Rows from block 7 of the audio encoder of a small encoder-decoder audio transcriber, named by matrix and row number. Rows with one number belong to one channel. Each number is 128 + 24 x the weight over its row's rms, rounded and kept within 0 to 255. All counts start at 0. Numbers have three digits each.
After each channel's rows are labels from the 100 clips, of 14976, where the channel reaches its highest value: "top examples" is what is common among them. Only what is clearly more common there than usual is listed. The data: read English sentences (LibriTTS-R).
# convs1: first pointwise conv (encoder.blocks.7.convs.1.weight, 144x144x1), inputs 0-143
# convs3: second pointwise conv (encoder.blocks.7.convs.3.weight, 144x144x1, transposed), outputs 0-143

convs1.118:054124106073133196125112157150113148142084125116127111114110112137090118160097133130101167123126166139114123135142155093157115101108140186136086116125105082127108122159120121158095133117170142130117118126176122092129127122090163092137111126117128116083121118122136121138145092099150148124157118117143124128137151130147146138136109171127128133139115143151100153143101153148116116096157171128134177136095109175118157097158137137159114
convs3.118:172133084101144165172092148127119124148163133119090146107135128117079082133086125098111144133142112119137139123131145113126124071098121163123166109156128124159126159119211150161104145121140111148162106129191102175133159090134116121122095143077081088138142118107131140164146139123173088131124162130112142135112133135104130106088168105139147137126106123101129138140140125140114152153115119112106119109087119130143139129125136143131130
top examples: the word "not"

convs1.41:127136138116097096139104141157129125138081108119134132102125139153158074157157131100103113106123143110129132116109128129144145110149123154156108125124097135100135129080127123105132123117128151134126124151171156185108081174147122154137088150176073131087134152121077158109123094154155109118150166120116123122129089171122175146143141140156175145148175132145153109101118136163115135087094106114127140086151140156129157144087134111130122
convs3.41:139116153126179154146141105113156096074105107128130151139137099110131120095090163128148105110119113088090125153137135111128120116117097076106156113088087148139068136148132124130100139145182109119148116158132118114151105130170117085118099094122123141146114117143132160144130087120124127125121157172141111127119121160155139162125118147108139123129129132160144069152160151161101123117067128151088112151154124152079147150119133092109133
top examples: the word "she"

convs1.79:136118140092144119140121108173107127060099096127133081124134149135143123142181138105137115110107144130153147130160160132139152104197150086155149148140158142163107150130126139126137108108145146134102121075123170152133127125111162128123095148131108143124079112114129140105142149137177161106118155202138110121151139116087111119172126137144134124120107107120131116099194097113104133135131145132120177111115129157122124096166132145110118
convs3.79:111160096098127072136172137116134090110138179160112134127128139143108132118178130135085146125126095141105116158113086155126105168112126124094075135133137145144175114143130125155136134126130090114112155100125134123144129140126171115136140165114113121158149129127137109091114096144154110160109097137142137114142114125171090136132149176131123120103156104101099142148107162104148135101142158078111122135161180117133159199148129172123131
top examples: the word "the"

convs1.38:096187092170143121105138109104145119170101095139157159131133096129118107149112111134137125117091142114122082100153105112173157125078115135078175140160115122116124110149138060124122130121148083111135100097100119133137116147136132132134101117113088111097125123115108120107130140096107148103136116120113132096123118170107136118155114144110162137126089120105129127111085180121138101129110148131180148145148178174134102092143112145157135
convs3.38:111148145129161112149100162111138140124153119136163090159133100113162115122113098158132147158157084124109117095135103117110060112073151152106083115144113113118135124124111071120096132114152169119141104145168123108166161153110113168140098122145115130150131128145131103141139124174122134122130133115130086113135181104141137148141138177105101088132109107173134123129152144117139123085141090156150115089119140139128178180108119143121139
top examples: the word "the"

convs1.97:113104111103079116160120101118112102144133106161126146129090139162138161137141122133129134099084117158144089103137105132135131218113180137098138118107117128131121152107127130112109128140120177103112115151132137124119115160122163153101137149131179139105099118139126125138134125131124074113082166200163119115124143109135153123118091111154082178121103122121113153093136144113149140155139102107145102140149153176104101116132117128160128
convs3.97:190184174128172134143181151116122147121135151139138104149128124142091115112079139126110100146106109121118152115150132140111031151120134138118139094125142166141125124102139175101093115133125135134147132106118142121152154104122147111127126132138118115141126119154149097103113112076140136103147143078121125134137137136141119149154134120174127118122120095112108129159145148134136117136177075164147140106144190117144177138120108165137140
top examples: the word "one"

convs1.139:083135110146126154123142145117110133140143136156163108113123155097124146140118124129149126099106143137120149118107148132086139131126123131131125152133127124093144165143153155147162139110140159126143130129132117143125185182082126143131148134132118142142107121174129125192168116144146186089135129137148167142121105087095127109160150095117192110127112120185171084122106124142107087088136134097131094133119135128122091157175131177162113
convs3.139:160159099116113153106113172106106148106148124114126144130134157132125150136088068172146134148147156146133128107116127140078149147127174155140116108121111132174088121122138122106133133144091152144156131124124105162127148167142148129129143079144118114116157206101131115180126109086126099133163165107142137152103140115117108137150106136161141095135142126107076113173086168152134150115112156108091141153117107133117116099154139114101122
top examples: the word "this"

convs1.104:108144139092104138095097110134121159155100143119163128105115160143069135122151141148146126127140172113156150098144138145067149136136161149106122114121154142158114107139099128102144081153079055152096142115124124144140158125128110135147149134154101127128144133191152143139156115148122176126163174158074148139121134134102128123140109115158147143128126145125126146146162154122103114112156158133131140144087097133137108124107151128184167
convs3.104:170111106104086150107134141159115134146134154092070133119118135121147129131143075149131088106120116132117126121117137122159128102131139129109147139132138132103150062100188147143175108112135153118146127135063164164166124091168092116128104123151125127140118111126133136089141101091119119110107108105109107171118068149136136119135126126128091110136160150125152144097139158123125146102122149130094129152074114092167108094115155114096135
top examples: the word "without"

convs1.32:140121108111143133129144104119129100200137139107100146158117102094108110128127158126121141144117121147136090113111141133192163095191146124104124130097101123097145140128156119176176189184120118177150125144133105105115127093108106100118124108123161121117126125117123086122128096122189134110132141084124102119159171135136159131147137102132142116141124111107114136126136082126175119089112093149110159135088128125115099130124120126115158
convs3.32:142173147148145178119084088114126105091097112162118168129092133144152160159116082132166111124131157140169130096085119108079128180175105126157126105094117126149146162106121130096127179131135097112102108133081105100104105135106147154133114139167161098113106096127130166122116109126147129093118146115154132125117131090153105114101110094119142141115112109113128133131100155113099118123091156113117134159163119125149129173130117102136118
top examples: the word "father"

convs1.34:147077135135115098115140112140137147144095111130131137149155098127069057115126114145167090118117125115068116153133124151092145182138154121122121129117134112098078150173123125125157136142163148114110062102128145158109138159138093099109162124117133124135126145122157148091110140117156186144116150104104144110126099129139105135140133121131127127126117106126131132086102129129131135108125124097050143154070145119133133127112103140146161
convs3.34:172117149152123121128122167178120085168126110126153127090122145084140094130172137108154182124130126134140156148141135134135121094120198120117097117200113141130113103145165126122134137135177165140150153139097104129103137095127157137114117085120122128122162129132117161136134140112106130124150151123131116109121123149129089140116114120110152150135170113185104077125112141133120132174095100134123137065086100131120143175122131134143135
top examples: the word "was"

convs1.11:074179133127097137114138118130152133087137167132116134131144090118088118139126115130095100148143143100118108155119131137164138119091114143136148115106167116112150128172099106130105107141126113164140137154101123159137076124175119100151113139111172112153139092110126150128143125115086131152083145105128156122134084107138082115127109094116188179131176106154141139061122158105130123116145157104125109142148095154138095134108124153121136
convs3.11:189108113143097164105102121116149130122163147139152119114169126173125091079181149148167126134161160109150164142123105120156146157086176085151144144131118105142114121162136124109166151115175152084112133146148109153113157094122139112118135132112133146132126126134138129124123126133154136123148150165123135135137140125175143180086071115124106121110136132155096100113161148149105123143143071129108132143131073134098142152121124153124123
top examples: the word "was"

convs1.64:080112151100118143150115120156107163135149137162146154133184159118150124123108138120130135104150109114138128134098136151142125099096153152152152130139123134133106083135107154120120095105132150148131117143096125194101082193119131131107127139153180123103157152096136099151122119108142099086139111207106164124125175129120139109155140084096137116123141118096124160146103108127087128113085104125086109151149130107105134135134115098135121
convs3.64:147164115137148158151134115105140114149115128115125117114124138091119122099173116066131086084117148114121136143129120104143143084059110158114138136122155077144126127128120136154162134116155168151130144128140163107120061106084133111138161128112111156145147136107144174116139125100146076144099139093122161131132134158144145143155168156143138143102157163118138134113145143150179110103113111108165111137125148135060118105132154148113132
top examples: the word "of"

convs1.138:126107131105109180115125146157158148165102142125106110118164171166136160117133151104132111158148137138174125145132165097130145191152125119175100160135132110143130158146112117115132146160149109121121076103145136162119182119122184093157102155103135128107155147111153141146105129181103161126149135121124123134098123130163135114140097174115128134136121124135113136150086138082168120123158136142118123102180130093133174126132139146159114
convs3.138:118101166122122148169165120124138101146126098130145116098119135119106146123089157170124149114108072134116137104097182114136102105107127110106116165140141123107101125114109158114136109124129119130126127102106092173163133100147106085125140166091086120103158147135136108058137152101145096111089113162083141103109144142112151134123133155132127132149147103090145117130144098167144150129152089159154129117156121194103138097131110091141133
top examples: the word "not"

convs1.101:187136138109127123152129107099103133134123097092119138124168186151112137135095154164175170143098057141133199118187154092124140147128121094138120163138157151153174155146152140139107095130126121140096128123151100111095153112108147134132150149147129111142090143108146137124144112130127125136132137115135147074106150148140137150121131101162108109123123096126142121161103132109157139141152127090171124090102109099127119127114130114104087
convs3.101:168116140112123184136109124128130131102139158117160178124133137138146136165117097139121131127140110163154143148135138147140139142127110073102095166166134162131094130097161163131104141114128114163127128154085132154124143159124109136112120140165113186110129128165113177132140083125107175116101125171126151154132100171160143128133141096108107133092144122131138116175131153121117177159144197171132142144130104111103157115121155141139120
top examples: the word "anything"

convs1.22:114124105137102083110152128145133100092151109110174105127121122139164134144152114107146102113140139089131143126104100109145081148080085133091137117165112138114154133090086115109101073154100121108138113187132185134169131101129107070149124125151124134100141128154132130080135139125113133130085154088139089135108172124126136134102142112125140150133144108123116180116130114119128134140123100121078162123128129074156129155107124095119142
convs3.22:115137121097143156127139128116122118108092121126133121102110161111108147117128105156091152112130113110098108095101154146148143097106124143088110127151064149117106143127133097119110141149130146144073050134105154133114118135156120185156113130101140118152121152178082104092124102130138132130130153116111162124128133134104122141138115137137157120134145132127096089092139151111115126121140112077132123084064087098100072105174131144101137
top examples: the word "said"; the word "she"

convs1.124:149158101139126139074112110172122037093150100161095135178124164143132107102123144116133146163111126158073142115142145156140159131115113119112130133138128139178177118145142098154104116137145118114149095116094123125160145138118180126172110135098146101133124149170117186151117169109175151141131168129107166109124141116102127140143103174147151133121120132118129151129114142108109115107115115122106118145138135160126157129152113120143143
convs3.124:117117177133153124121163156175137147088109154143116089141116103090144108142141096155121106124155143086122114095135131116134148122179110144143147117125109094156125086116146142115162089126120126102060157126190123144118133127130097144121094136145079088146137162112066183157141145101136143087150120138174115112136143120099144122096119103122107146138080098104113126096146124104104117114166146103128122132143106112122129132154128120117117
top examples: the word "my"

convs1.115:145119154112124121120116104125152114140099134135104110134127142061126080175121138139105083112140144153148111081093126129120133124109164129105103146155117140091115090167133135130121107150135130148134113128106103152077128121110151159142097137143174113146137148155082113158107088135116146121139162142151145171134121121132143110129088146147173091153158082178111124133086138127115137162106135163123166152143096158081140131165107175129128
convs3.115:130162148105161145146137119118121135137109125129076152142135085183112108107149129158138134121178175161127144110105108164095149119181117145142157103141133157150136140133140127125141160130126161144175126155189102081171126135136163120119118144153151116106132166141117104147122107143117144104185091146134155105134116158095120123146138141107165168141159127132142128158096153097110096129085133131112177138164126116150116137167138142157115
top examples: the word "she"

convs1.31:096158099099137165155154115109139141152124140153128145127112134130123099103135141089140145101141161143138146165077149093154145090168146139164147147118122157145127146148130168097141131125146127135123099175148119138178169100156142109138135128125118114104089110192097100090117118115123123133151180108120143132139153118099105109158121146117118088124129089153118116111140142149107143206105080098130150118121133137105165091163132146136112
convs3.31:129147137116142118134121122113118145147115123132160130140143147137088158116150092121142137153184148129106133131148163145174152077130123120142177121116055125142069115109141082114101138130125135153130090135109124135134119139149100095124141146074116117110132135174117156098139060155154131168159133167138128137142161154100120135166152108115167169131162119102167133109114158139146111107142153106137110140158100150093118091114140128161128
top examples: the word "not"

convs1.5:093175153124082083119152175117105153143109130154091097116150065116116128161128113186137157159127115122138126134106141100141124114130159141161145128106144122129080155109125068128136098135147132112173126134169078134115130112137121101133100152124115118107122087076137073125148117130130078151110113100126115104131143152152111144112129087114114147142143146120123157114117107123128086141148159110173136093173105121109158117120126129133113
convs3.5:132108141128126167152166102180108116103127105158111126140162133132089114115138159117093170164089108175127128114116092160139073119144107104150115149134140140153169120100131145173122144107129130113180097115125140119156095103174105184128116149195137113091086129166131143119122120134092135146138102082151118120118147165132092158146131113135135110157123124124076132132113128144150118161129123139149116175145156109122147093124127127135142
top examples: the word "moment"

convs1.80:132072134136120174143136139124136115145137142166117129133115090122094128111106147097119131157159140115121107082143132152209170139096121110098095146130145124104139134133138121113135114116124136156115113151131074154116097131157110145117084151124113138089095130157112115152117083131132118178126137114157148103138152101119149124124090130080097127128057172091123146090155173108124109136158111145153121139148093113171131125131138140164129
convs3.80:130153105112068121174105136101140139119129157145125136127124080127108154131144080137120094118136126120152124110127084116137117147174150150115135128096118099161091126175111142059130160130127169125139133146158158081108135132189180124128128114114137122152129120110117115139144090111119119129130127109171101114118113123115106145132125121136105140114061167116109099114136121117078136063089093177127130125106121100101131142107124128112110
top examples: the word "was"

convs1.137:188114106128137076123116130090130099117139118143129092126099095133156148102129138163091111180180102135125100123099134131129116147155083105177122092152132119117134165116118129128114110133173130135126111108129149123119146127056134112152138099112126121132143103181136172177108125107082142161130134151176140153087167116121095123172106122123132099101112144145123102154146131157133137127140154085166125147134129149139149142142102133101113
convs3.137:213148143115147119142144103146145118084117112103140107091155124113110086130116139109191126141172091171082112128150128119160139155093103138117133128191111153124137130145128178168178109137144131104113108145110134119186143133124132134117129109128126115105149143091127144148130145085120130074145097124121152137111131100145118140105108097126150131148182082156129136157111106134110153132132133147137121158165124127110115162095134128125119
top examples: the word "said"