{
  "encoder_arch": "quartznet",
  "input": "log_mel",
  "win_length": 400,
  "tokenizer": "char",
  "vocab_size": 32,
  "encoder_norm": "batchnorm",
  "encoder_activation": "silu",
  "decoder_fused_qkv": true,
  "decoder_bias": "all",
  "decoder_dropout": 0.05,
  "residual_init": "none",
  "learning_rate": 0.0023,
  "max_precond_dim": 1024,
  "batch_size": 128
}
Rows from block 4 of the audio encoder of a small encoder-decoder audio transcriber, named by matrix and row number. Rows with one number belong to one channel. Each number is 200 + 30 x the weight over its row's rms, rounded and kept within 0 to 999. All counts start at 0.
Before each channel's rows are labels from the 100 clips, of 14976, where the channel reaches its highest value: "top examples" is what is common among them. Only what is clearly more common there than usual is listed. The data: read English sentences (LibriTTS-R). In brackets: how many of the 100, against the usual share in percent.
# convs1: first pointwise conv (encoder.blocks.4.convs.1.weight, 112x112x1), inputs 0-111
# convs3: second pointwise conv (encoder.blocks.4.convs.3.weight, 112x112x1, transposed), outputs 0-111

top examples: voice: female (78 vs 51.9)
convs1.15,251,216,231,177,181,195,162,212,234,202,197,186,243,185,160,151,183,235,201,202,213,176,174,199,190,207,179,197,230,225,179,161,178,225,190,242,204,181,207,207,300,226,194,238,190,231,191,214,204,219,183,183,201,213,195,202,217,185,219,165,224,273,226,148,168,237,214,210,158,233,199,235,251,233,184,252,187,131,229,224,166,205,219,176,262,205,251,160,173,202,192,193,183,231,248,228,202,181,182,204,268,173,177,246,186,225,207,163,162,221,201,148
convs3.15,243,214,189,197,219,155,242,217,185,188,181,210,174,142,239,235,166,189,205,164,173,196,188,167,190,206,160,197,185,171,189,206,182,155,152,181,204,223,227,216,250,193,211,199,191,232,215,234,172,207,176,202,219,221,216,152,223,209,177,240,210,199,197,225,222,232,233,189,203,244,148,194,202,223,217,236,209,137,149,173,193,137,217,152,180,148,199,201,190,213,194,143,202,233,117,198,164,237,209,176,129,202,158,248,240,157,141,207,169,202,197,221

top examples: voice: male (83 vs 48.1)
convs1.31,181,207,204,253,195,211,204,141,247,220,211,184,164,165,206,184,207,198,226,193,151,236,226,173,205,180,213,241,170,216,225,207,194,227,197,169,167,222,174,119,194,141,173,187,163,206,195,229,193,208,223,199,174,262,160,185,186,193,209,195,217,156,194,205,224,190,146,232,207,198,160,211,207,161,205,214,156,141,198,200,157,219,231,152,174,136,138,181,155,279,173,197,161,188,209,194,175,254,222,197,207,172,187,164,188,237,240,223,199,159,217,193
convs3.31,217,183,195,219,212,201,187,177,181,172,221,231,189,259,190,177,200,194,235,204,196,253,138,201,237,227,195,193,221,204,192,255,204,177,201,168,205,186,162,203,193,272,185,195,206,190,227,165,250,178,197,155,169,185,188,195,208,184,184,231,220,122,192,195,193,212,247,227,206,256,191,178,208,139,170,202,234,243,274,211,216,230,238,221,223,212,202,178,177,174,211,189,227,184,178,190,240,207,226,188,221,191,237,259,224,277,257,244,272,221,194,176

top examples: voice: male (77 vs 48.1); the word "said" (35 vs 10)
convs1.62,202,218,249,190,201,221,184,236,228,271,179,197,224,179,195,171,183,298,162,238,209,189,179,190,247,193,195,208,138,179,182,187,215,206,235,149,253,269,180,215,149,214,217,163,189,239,141,193,184,221,223,164,181,214,157,224,170,239,181,217,171,198,223,219,120,199,187,227,207,202,213,189,171,187,258,163,213,186,167,205,197,214,202,193,237,215,217,259,195,248,180,214,190,205,169,168,184,197,235,194,177,220,181,217,203,159,177,209,165,203,147,200
convs3.62,193,195,207,183,151,218,243,209,136,219,209,244,201,221,135,178,204,195,224,198,229,226,217,153,158,204,220,264,162,212,223,158,219,194,165,175,199,198,170,185,213,229,182,169,201,230,243,143,180,222,216,181,204,203,214,199,207,163,146,155,168,274,177,207,156,173,191,192,159,182,211,166,218,201,213,125,189,199,194,215,197,235,204,236,194,201,177,193,186,226,171,160,253,174,219,172,208,181,235,180,138,182,154,203,151,180,191,172,190,196,225,124

top examples: voice: female (86 vs 51.9)
convs1.90,142,157,215,215,208,193,105,157,201,193,176,208,197,190,245,164,182,262,167,196,214,196,198,228,209,261,200,184,217,211,210,233,215,171,196,164,175,207,192,216,193,231,154,201,152,225,171,207,211,223,182,149,217,238,208,197,234,200,247,199,219,222,168,208,232,216,187,187,202,229,212,178,161,221,165,169,194,172,161,196,194,174,185,167,276,163,191,222,214,207,245,146,224,187,219,303,184,185,223,192,157,180,222,194,208,223,199,174,171,226,202,136
convs3.90,196,211,145,179,175,195,190,208,215,165,164,211,197,181,182,191,166,200,158,193,154,200,195,206,221,150,223,210,170,202,181,251,187,163,201,190,192,207,159,282,219,197,227,137,211,254,142,222,253,198,185,164,206,127,226,191,174,149,150,238,192,126,229,181,151,209,166,186,170,187,189,200,200,193,192,144,265,179,216,162,177,219,189,168,216,163,173,182,176,170,217,199,191,168,185,166,215,216,191,173,155,207,257,179,198,220,224,199,243,188,194,207

top examples: the word "you" (41 vs 14.3)
convs1.96,256,175,206,178,232,126,214,235,195,214,240,206,171,177,250,208,227,223,214,210,223,234,195,225,201,181,203,164,189,164,153,170,211,178,222,185,164,182,197,239,195,189,186,169,219,206,229,227,244,196,229,188,182,217,218,162,183,179,172,209,201,212,233,183,213,194,192,281,181,265,172,142,210,219,199,167,220,184,198,187,177,262,183,168,150,235,211,167,259,140,210,145,162,143,171,188,233,159,149,217,199,258,179,173,176,183,207,209,204,219,179,195
convs3.96,214,175,191,224,204,222,185,193,179,149,214,196,115,211,167,187,198,207,218,212,171,193,188,210,204,203,174,205,171,235,177,187,218,217,214,206,173,170,178,214,240,178,210,173,178,227,213,186,166,167,185,218,234,157,169,203,190,236,225,172,244,174,246,195,177,203,208,176,203,292,171,220,200,200,203,185,191,230,247,164,205,183,221,240,158,158,236,174,202,256,243,232,179,208,196,199,204,193,109,187,192,134,226,181,163,238,202,270,120,165,180,203

top examples: the word "of" (53 vs 24.8)
convs1.7,229,165,226,196,192,180,229,208,226,158,201,173,183,214,202,216,155,201,165,209,234,299,225,244,156,177,238,199,216,221,225,152,197,183,208,206,257,189,195,182,212,192,246,187,137,241,190,189,224,215,188,185,176,196,157,250,188,194,220,194,206,146,151,189,246,175,224,286,195,197,228,242,216,173,188,193,193,204,272,205,225,179,192,217,266,170,182,164,232,194,202,209,194,213,216,143,185,161,190,193,202,187,226,190,163,216,198,170,199,177,268,179
convs3.7,235,214,198,240,194,174,171,223,258,206,201,172,209,151,198,205,157,208,221,187,225,179,191,186,207,164,192,230,176,152,201,220,159,223,215,136,116,211,227,206,219,211,139,199,260,180,137,221,229,178,232,172,168,195,219,189,235,192,221,205,207,209,173,221,199,218,207,193,174,170,150,192,177,223,196,154,223,157,155,188,160,166,245,161,228,215,224,223,225,257,231,203,173,213,195,213,201,260,239,242,170,167,161,212,172,209,202,276,204,209,229,204

top examples: voice: female (85 vs 51.9)
convs1.110,173,216,182,234,186,250,184,184,182,216,172,203,195,227,185,262,208,247,232,189,216,213,214,171,232,251,186,188,213,218,141,182,250,165,229,220,226,235,225,212,139,202,247,180,224,250,218,189,195,191,167,177,199,203,191,180,205,206,204,163,152,260,195,182,258,237,164,179,204,228,220,175,169,170,185,177,197,169,192,221,207,211,199,132,225,177,190,160,221,203,208,259,177,199,164,216,272,241,215,167,178,193,245,134,193,257,188,175,180,228,243,191
convs3.110,182,224,191,210,189,191,119,199,204,223,236,140,170,194,207,236,155,209,197,175,160,166,175,221,198,204,203,206,220,217,197,179,227,207,203,197,175,240,222,214,211,195,104,185,240,212,211,196,209,176,235,204,165,189,234,245,228,216,250,185,242,176,205,221,180,164,159,257,222,179,192,215,188,234,222,240,227,291,167,184,185,229,168,215,175,217,218,254,219,252,225,166,236,226,239,234,210,126,179,186,211,223,191,202,235,203,151,220,210,209,188,215

top examples: the word "we" (29 vs 4.5)
convs1.39,206,193,205,215,181,166,210,214,182,191,203,225,177,239,192,206,189,224,270,233,256,177,191,219,198,208,191,157,190,247,165,231,165,134,238,196,211,180,181,193,209,176,214,199,239,236,224,199,226,216,181,224,245,218,149,203,206,204,212,178,216,226,226,231,162,200,247,246,174,215,220,217,156,270,169,205,204,244,239,180,188,211,164,182,191,186,167,153,148,210,151,210,209,176,203,173,119,192,199,193,155,228,157,249,239,248,209,187,219,242,267,181
convs3.39,177,191,190,179,217,179,210,228,225,158,251,242,193,216,214,226,219,201,270,181,231,230,247,196,179,178,220,224,231,173,173,193,213,193,211,238,165,127,193,203,226,191,210,200,208,242,201,248,203,254,160,219,188,267,203,172,196,200,190,241,244,179,231,201,241,170,202,227,235,140,205,220,201,217,161,232,174,248,246,217,207,240,133,225,251,204,195,193,183,204,187,226,227,150,239,210,157,234,203,227,189,255,193,231,227,224,177,214,160,159,169,173

top examples: voice: male (74 vs 48.1)
convs1.78,193,253,186,219,187,174,165,195,230,234,188,206,175,184,202,187,208,160,187,216,193,159,226,210,262,213,193,286,177,217,216,188,211,262,223,231,177,221,252,244,165,207,215,196,207,219,244,194,176,191,212,219,161,197,155,202,183,223,176,195,175,150,190,218,206,195,201,178,206,157,176,200,210,312,220,211,264,193,219,209,280,217,161,222,189,142,205,152,197,287,205,202,205,198,191,205,191,194,152,165,185,186,178,235,181,202,196,192,176,183,209,193
convs3.78,211,216,229,145,148,209,204,213,214,151,215,252,205,214,208,193,194,153,230,156,257,201,171,180,269,181,241,175,184,260,237,217,242,173,164,208,225,221,207,169,183,175,184,224,206,195,222,182,189,173,227,232,168,152,214,171,177,196,224,209,211,156,191,186,209,236,124,221,217,217,202,186,225,129,193,199,219,195,257,224,160,182,155,153,189,259,191,195,205,156,206,219,208,202,235,235,213,197,259,178,213,198,215,138,202,196,205,206,208,133,208,216

top examples: voice: female (84 vs 51.9)
convs1.98,182,178,160,161,205,233,179,201,172,190,212,177,222,242,177,169,239,240,140,248,172,165,202,158,154,190,215,171,182,227,286,235,185,152,194,201,140,169,253,194,200,178,139,250,183,208,196,176,251,170,186,197,216,185,203,256,194,136,215,207,179,185,184,189,188,186,224,243,191,199,227,170,244,173,215,175,205,206,194,204,213,229,223,187,217,217,222,216,205,194,217,196,270,189,217,193,194,238,177,175,173,258,225,189,150,233,205,201,207,230,167,263
convs3.98,196,228,193,171,200,241,228,243,255,184,216,217,199,228,248,219,230,174,216,205,227,240,235,194,240,205,177,172,212,179,172,217,223,187,151,215,237,182,206,138,153,153,183,243,174,203,167,207,155,207,170,207,169,212,223,192,185,216,201,257,183,167,174,172,229,175,216,196,194,144,225,228,239,216,195,199,243,129,222,185,191,193,171,205,250,196,244,203,252,233,196,214,184,236,217,179,245,249,214,179,223,200,252,268,178,209,197,203,165,239,211,272

top examples: the word "you" (37 vs 14.3)
convs1.3,224,198,216,204,205,162,185,250,208,225,215,189,226,222,229,248,161,199,202,172,221,191,237,197,201,252,165,228,226,229,198,216,222,179,217,169,224,221,266,222,157,153,219,203,203,216,200,175,201,158,210,196,228,220,173,201,199,202,233,183,108,205,162,166,200,230,195,220,256,197,149,200,133,129,156,182,132,253,171,218,245,183,188,242,212,210,204,204,221,216,195,154,216,169,191,215,202,194,188,219,275,171,235,223,194,162,212,207,146,200,183,184
convs3.3,189,220,234,176,184,196,208,167,192,162,186,233,219,199,267,177,241,227,192,207,220,159,224,232,195,210,226,159,217,173,160,187,169,240,179,217,188,224,239,182,202,272,198,236,207,213,199,207,199,203,197,206,206,171,186,240,207,169,158,152,181,202,171,192,213,143,195,183,215,187,197,231,188,226,138,218,172,213,143,118,208,194,202,251,230,200,198,144,240,169,199,191,136,235,161,212,231,170,170,212,218,190,182,191,275,163,243,138,222,187,207,234

top examples: the word "the" (76 vs 49.3)
convs1.51,204,169,174,236,175,235,203,98,181,204,199,216,217,209,154,221,206,194,178,188,163,203,213,219,181,188,238,264,196,245,190,215,164,226,193,192,190,185,250,178,237,186,251,259,166,123,251,187,216,195,197,189,210,208,252,176,190,148,212,153,210,165,195,191,203,209,190,216,241,213,191,219,217,167,198,187,186,190,167,170,177,221,220,241,143,209,210,211,238,165,168,120,244,157,200,181,196,203,218,213,266,197,207,254,185,179,196,220,166,217,203,201
convs3.51,241,211,227,186,197,194,264,213,186,161,194,168,190,195,207,98,225,196,206,237,200,193,160,212,130,199,157,160,207,258,179,148,172,226,183,217,193,201,232,222,122,173,209,214,173,195,165,160,140,193,139,241,193,194,226,224,195,215,199,207,220,182,237,207,196,193,203,209,251,198,225,185,173,220,172,199,198,193,176,160,215,192,232,209,192,160,224,211,212,198,201,151,179,190,250,193,199,155,226,224,197,201,150,257,227,155,197,247,202,185,255,211

top examples: the word "he" (44 vs 17.3); the word "was" (34 vs 15.6)
convs1.79,217,199,174,167,201,174,207,205,200,181,207,207,213,212,243,180,156,221,190,131,259,175,203,208,221,217,199,241,246,198,232,230,208,138,200,163,201,200,128,193,237,178,229,180,189,219,241,215,187,156,183,175,189,190,203,231,198,229,244,289,227,175,184,153,204,173,181,236,192,232,241,286,243,193,186,221,206,203,102,192,205,189,201,205,214,217,171,224,150,214,178,197,125,238,177,195,214,153,203,193,198,220,228,201,214,184,189,198,212,190,191,198
convs3.79,178,227,137,201,190,181,182,221,162,231,207,221,268,158,168,223,174,179,219,206,214,242,243,147,229,184,220,211,247,202,189,135,239,240,209,167,160,167,201,154,191,227,187,198,145,189,194,206,258,170,158,199,209,213,293,234,228,196,201,252,204,187,180,177,209,215,212,208,203,189,200,194,174,213,135,143,160,217,182,162,198,174,201,204,222,153,207,185,213,207,253,248,210,195,221,182,173,166,212,217,231,241,244,223,232,176,229,212,214,188,207,193

top examples: voice: female (92 vs 51.9)
convs1.8,196,225,211,198,178,182,183,230,193,174,205,131,261,169,184,230,252,217,178,193,198,187,236,216,251,223,170,249,235,179,192,194,133,249,235,222,202,198,205,168,201,203,209,217,232,220,141,203,184,244,225,129,240,180,202,270,214,218,239,168,211,214,202,157,184,192,239,229,166,207,175,144,209,123,150,239,183,188,193,181,201,213,218,176,200,174,154,230,233,144,224,221,203,164,199,219,226,221,161,209,185,240,195,167,216,177,218,174,193,196,215,213
convs3.8,222,204,200,162,214,197,199,203,188,171,220,227,217,223,193,235,213,196,220,254,184,149,166,209,218,201,219,183,173,201,148,199,195,217,190,197,210,158,247,229,166,245,258,199,255,183,163,179,261,215,273,191,172,216,175,215,179,159,163,203,203,145,158,116,224,198,201,181,201,207,201,189,209,201,229,213,220,230,250,147,161,225,167,178,180,184,187,226,173,117,201,213,179,188,224,231,192,246,199,195,208,166,223,153,208,221,209,236,195,135,179,152

top examples: the word "him" (25 vs 6.3)
convs1.58,184,246,190,231,197,222,203,214,226,212,231,190,149,168,218,229,200,209,213,205,219,245,226,226,195,232,221,223,179,197,192,194,212,195,167,182,197,230,230,212,214,250,202,201,164,217,190,206,195,242,221,167,250,208,229,231,257,168,165,204,209,200,154,202,176,196,220,210,199,213,198,164,211,211,199,178,188,214,204,203,160,157,210,239,225,176,247,243,243,157,153,147,147,203,139,233,235,253,191,251,146,160,193,191,242,212,141,178,156,237,269,133
convs3.58,221,246,197,215,191,226,200,177,230,199,174,279,258,235,185,203,221,173,212,220,189,219,233,237,228,202,184,208,233,204,212,218,194,215,218,251,156,216,179,260,173,161,198,219,160,204,201,196,218,182,205,223,208,180,220,179,218,170,259,183,219,196,248,216,170,129,189,211,232,186,215,175,257,176,183,255,194,249,201,148,132,204,230,229,167,241,220,178,179,248,127,132,182,218,193,244,225,209,194,202,193,200,233,237,217,206,199,169,225,168,217,210

top examples: voice: male (77 vs 48.1)
convs1.26,247,202,186,215,174,240,272,217,200,255,241,214,219,178,209,187,172,207,135,216,223,194,96,207,191,221,223,208,170,238,150,155,206,152,210,201,208,157,182,244,212,178,188,198,206,144,170,180,209,164,233,177,220,231,188,210,212,163,233,185,197,173,174,202,224,204,218,222,195,193,243,206,151,189,257,210,172,191,236,222,239,200,228,190,197,219,187,229,193,184,172,194,198,205,180,143,189,152,153,171,193,148,149,202,230,203,184,167,187,135,175,217
convs3.26,246,209,164,178,179,226,258,212,214,180,196,208,256,167,225,208,172,191,228,173,189,216,144,201,214,176,173,211,237,228,183,224,207,262,200,209,218,220,227,158,208,170,160,163,191,158,172,198,225,141,199,278,185,177,139,205,208,204,216,236,263,248,167,206,232,219,236,259,191,226,176,161,160,211,215,203,224,209,228,205,174,168,156,187,165,212,209,173,196,194,160,177,184,189,206,200,192,171,172,196,225,235,242,253,139,267,198,193,191,232,189,208

top examples: the word "you" (34 vs 14.3)
convs1.34,156,228,182,212,215,197,195,187,240,144,181,212,161,223,204,133,255,194,211,178,212,224,168,240,201,189,169,212,218,234,173,182,202,200,175,215,213,192,234,237,217,224,232,195,165,232,196,177,203,198,166,198,153,229,199,167,224,205,137,237,180,195,233,167,161,227,246,197,162,236,287,215,178,222,176,188,161,191,240,193,166,191,203,237,197,245,195,204,216,155,193,200,174,231,166,128,173,176,182,162,152,167,233,176,205,180,176,256,169,210,240,250
convs3.34,220,195,220,177,204,209,171,195,242,251,236,202,182,216,207,177,242,228,242,194,200,198,202,180,225,142,248,168,181,227,268,159,176,145,233,222,182,179,245,190,201,201,221,220,252,219,213,196,229,231,197,188,197,205,217,213,211,200,173,283,253,214,195,178,209,284,191,204,204,151,219,218,211,275,210,163,168,191,190,230,173,230,178,202,162,206,228,225,173,188,205,201,245,171,210,174,131,195,243,234,179,204,200,244,218,204,231,220,196,237,256,221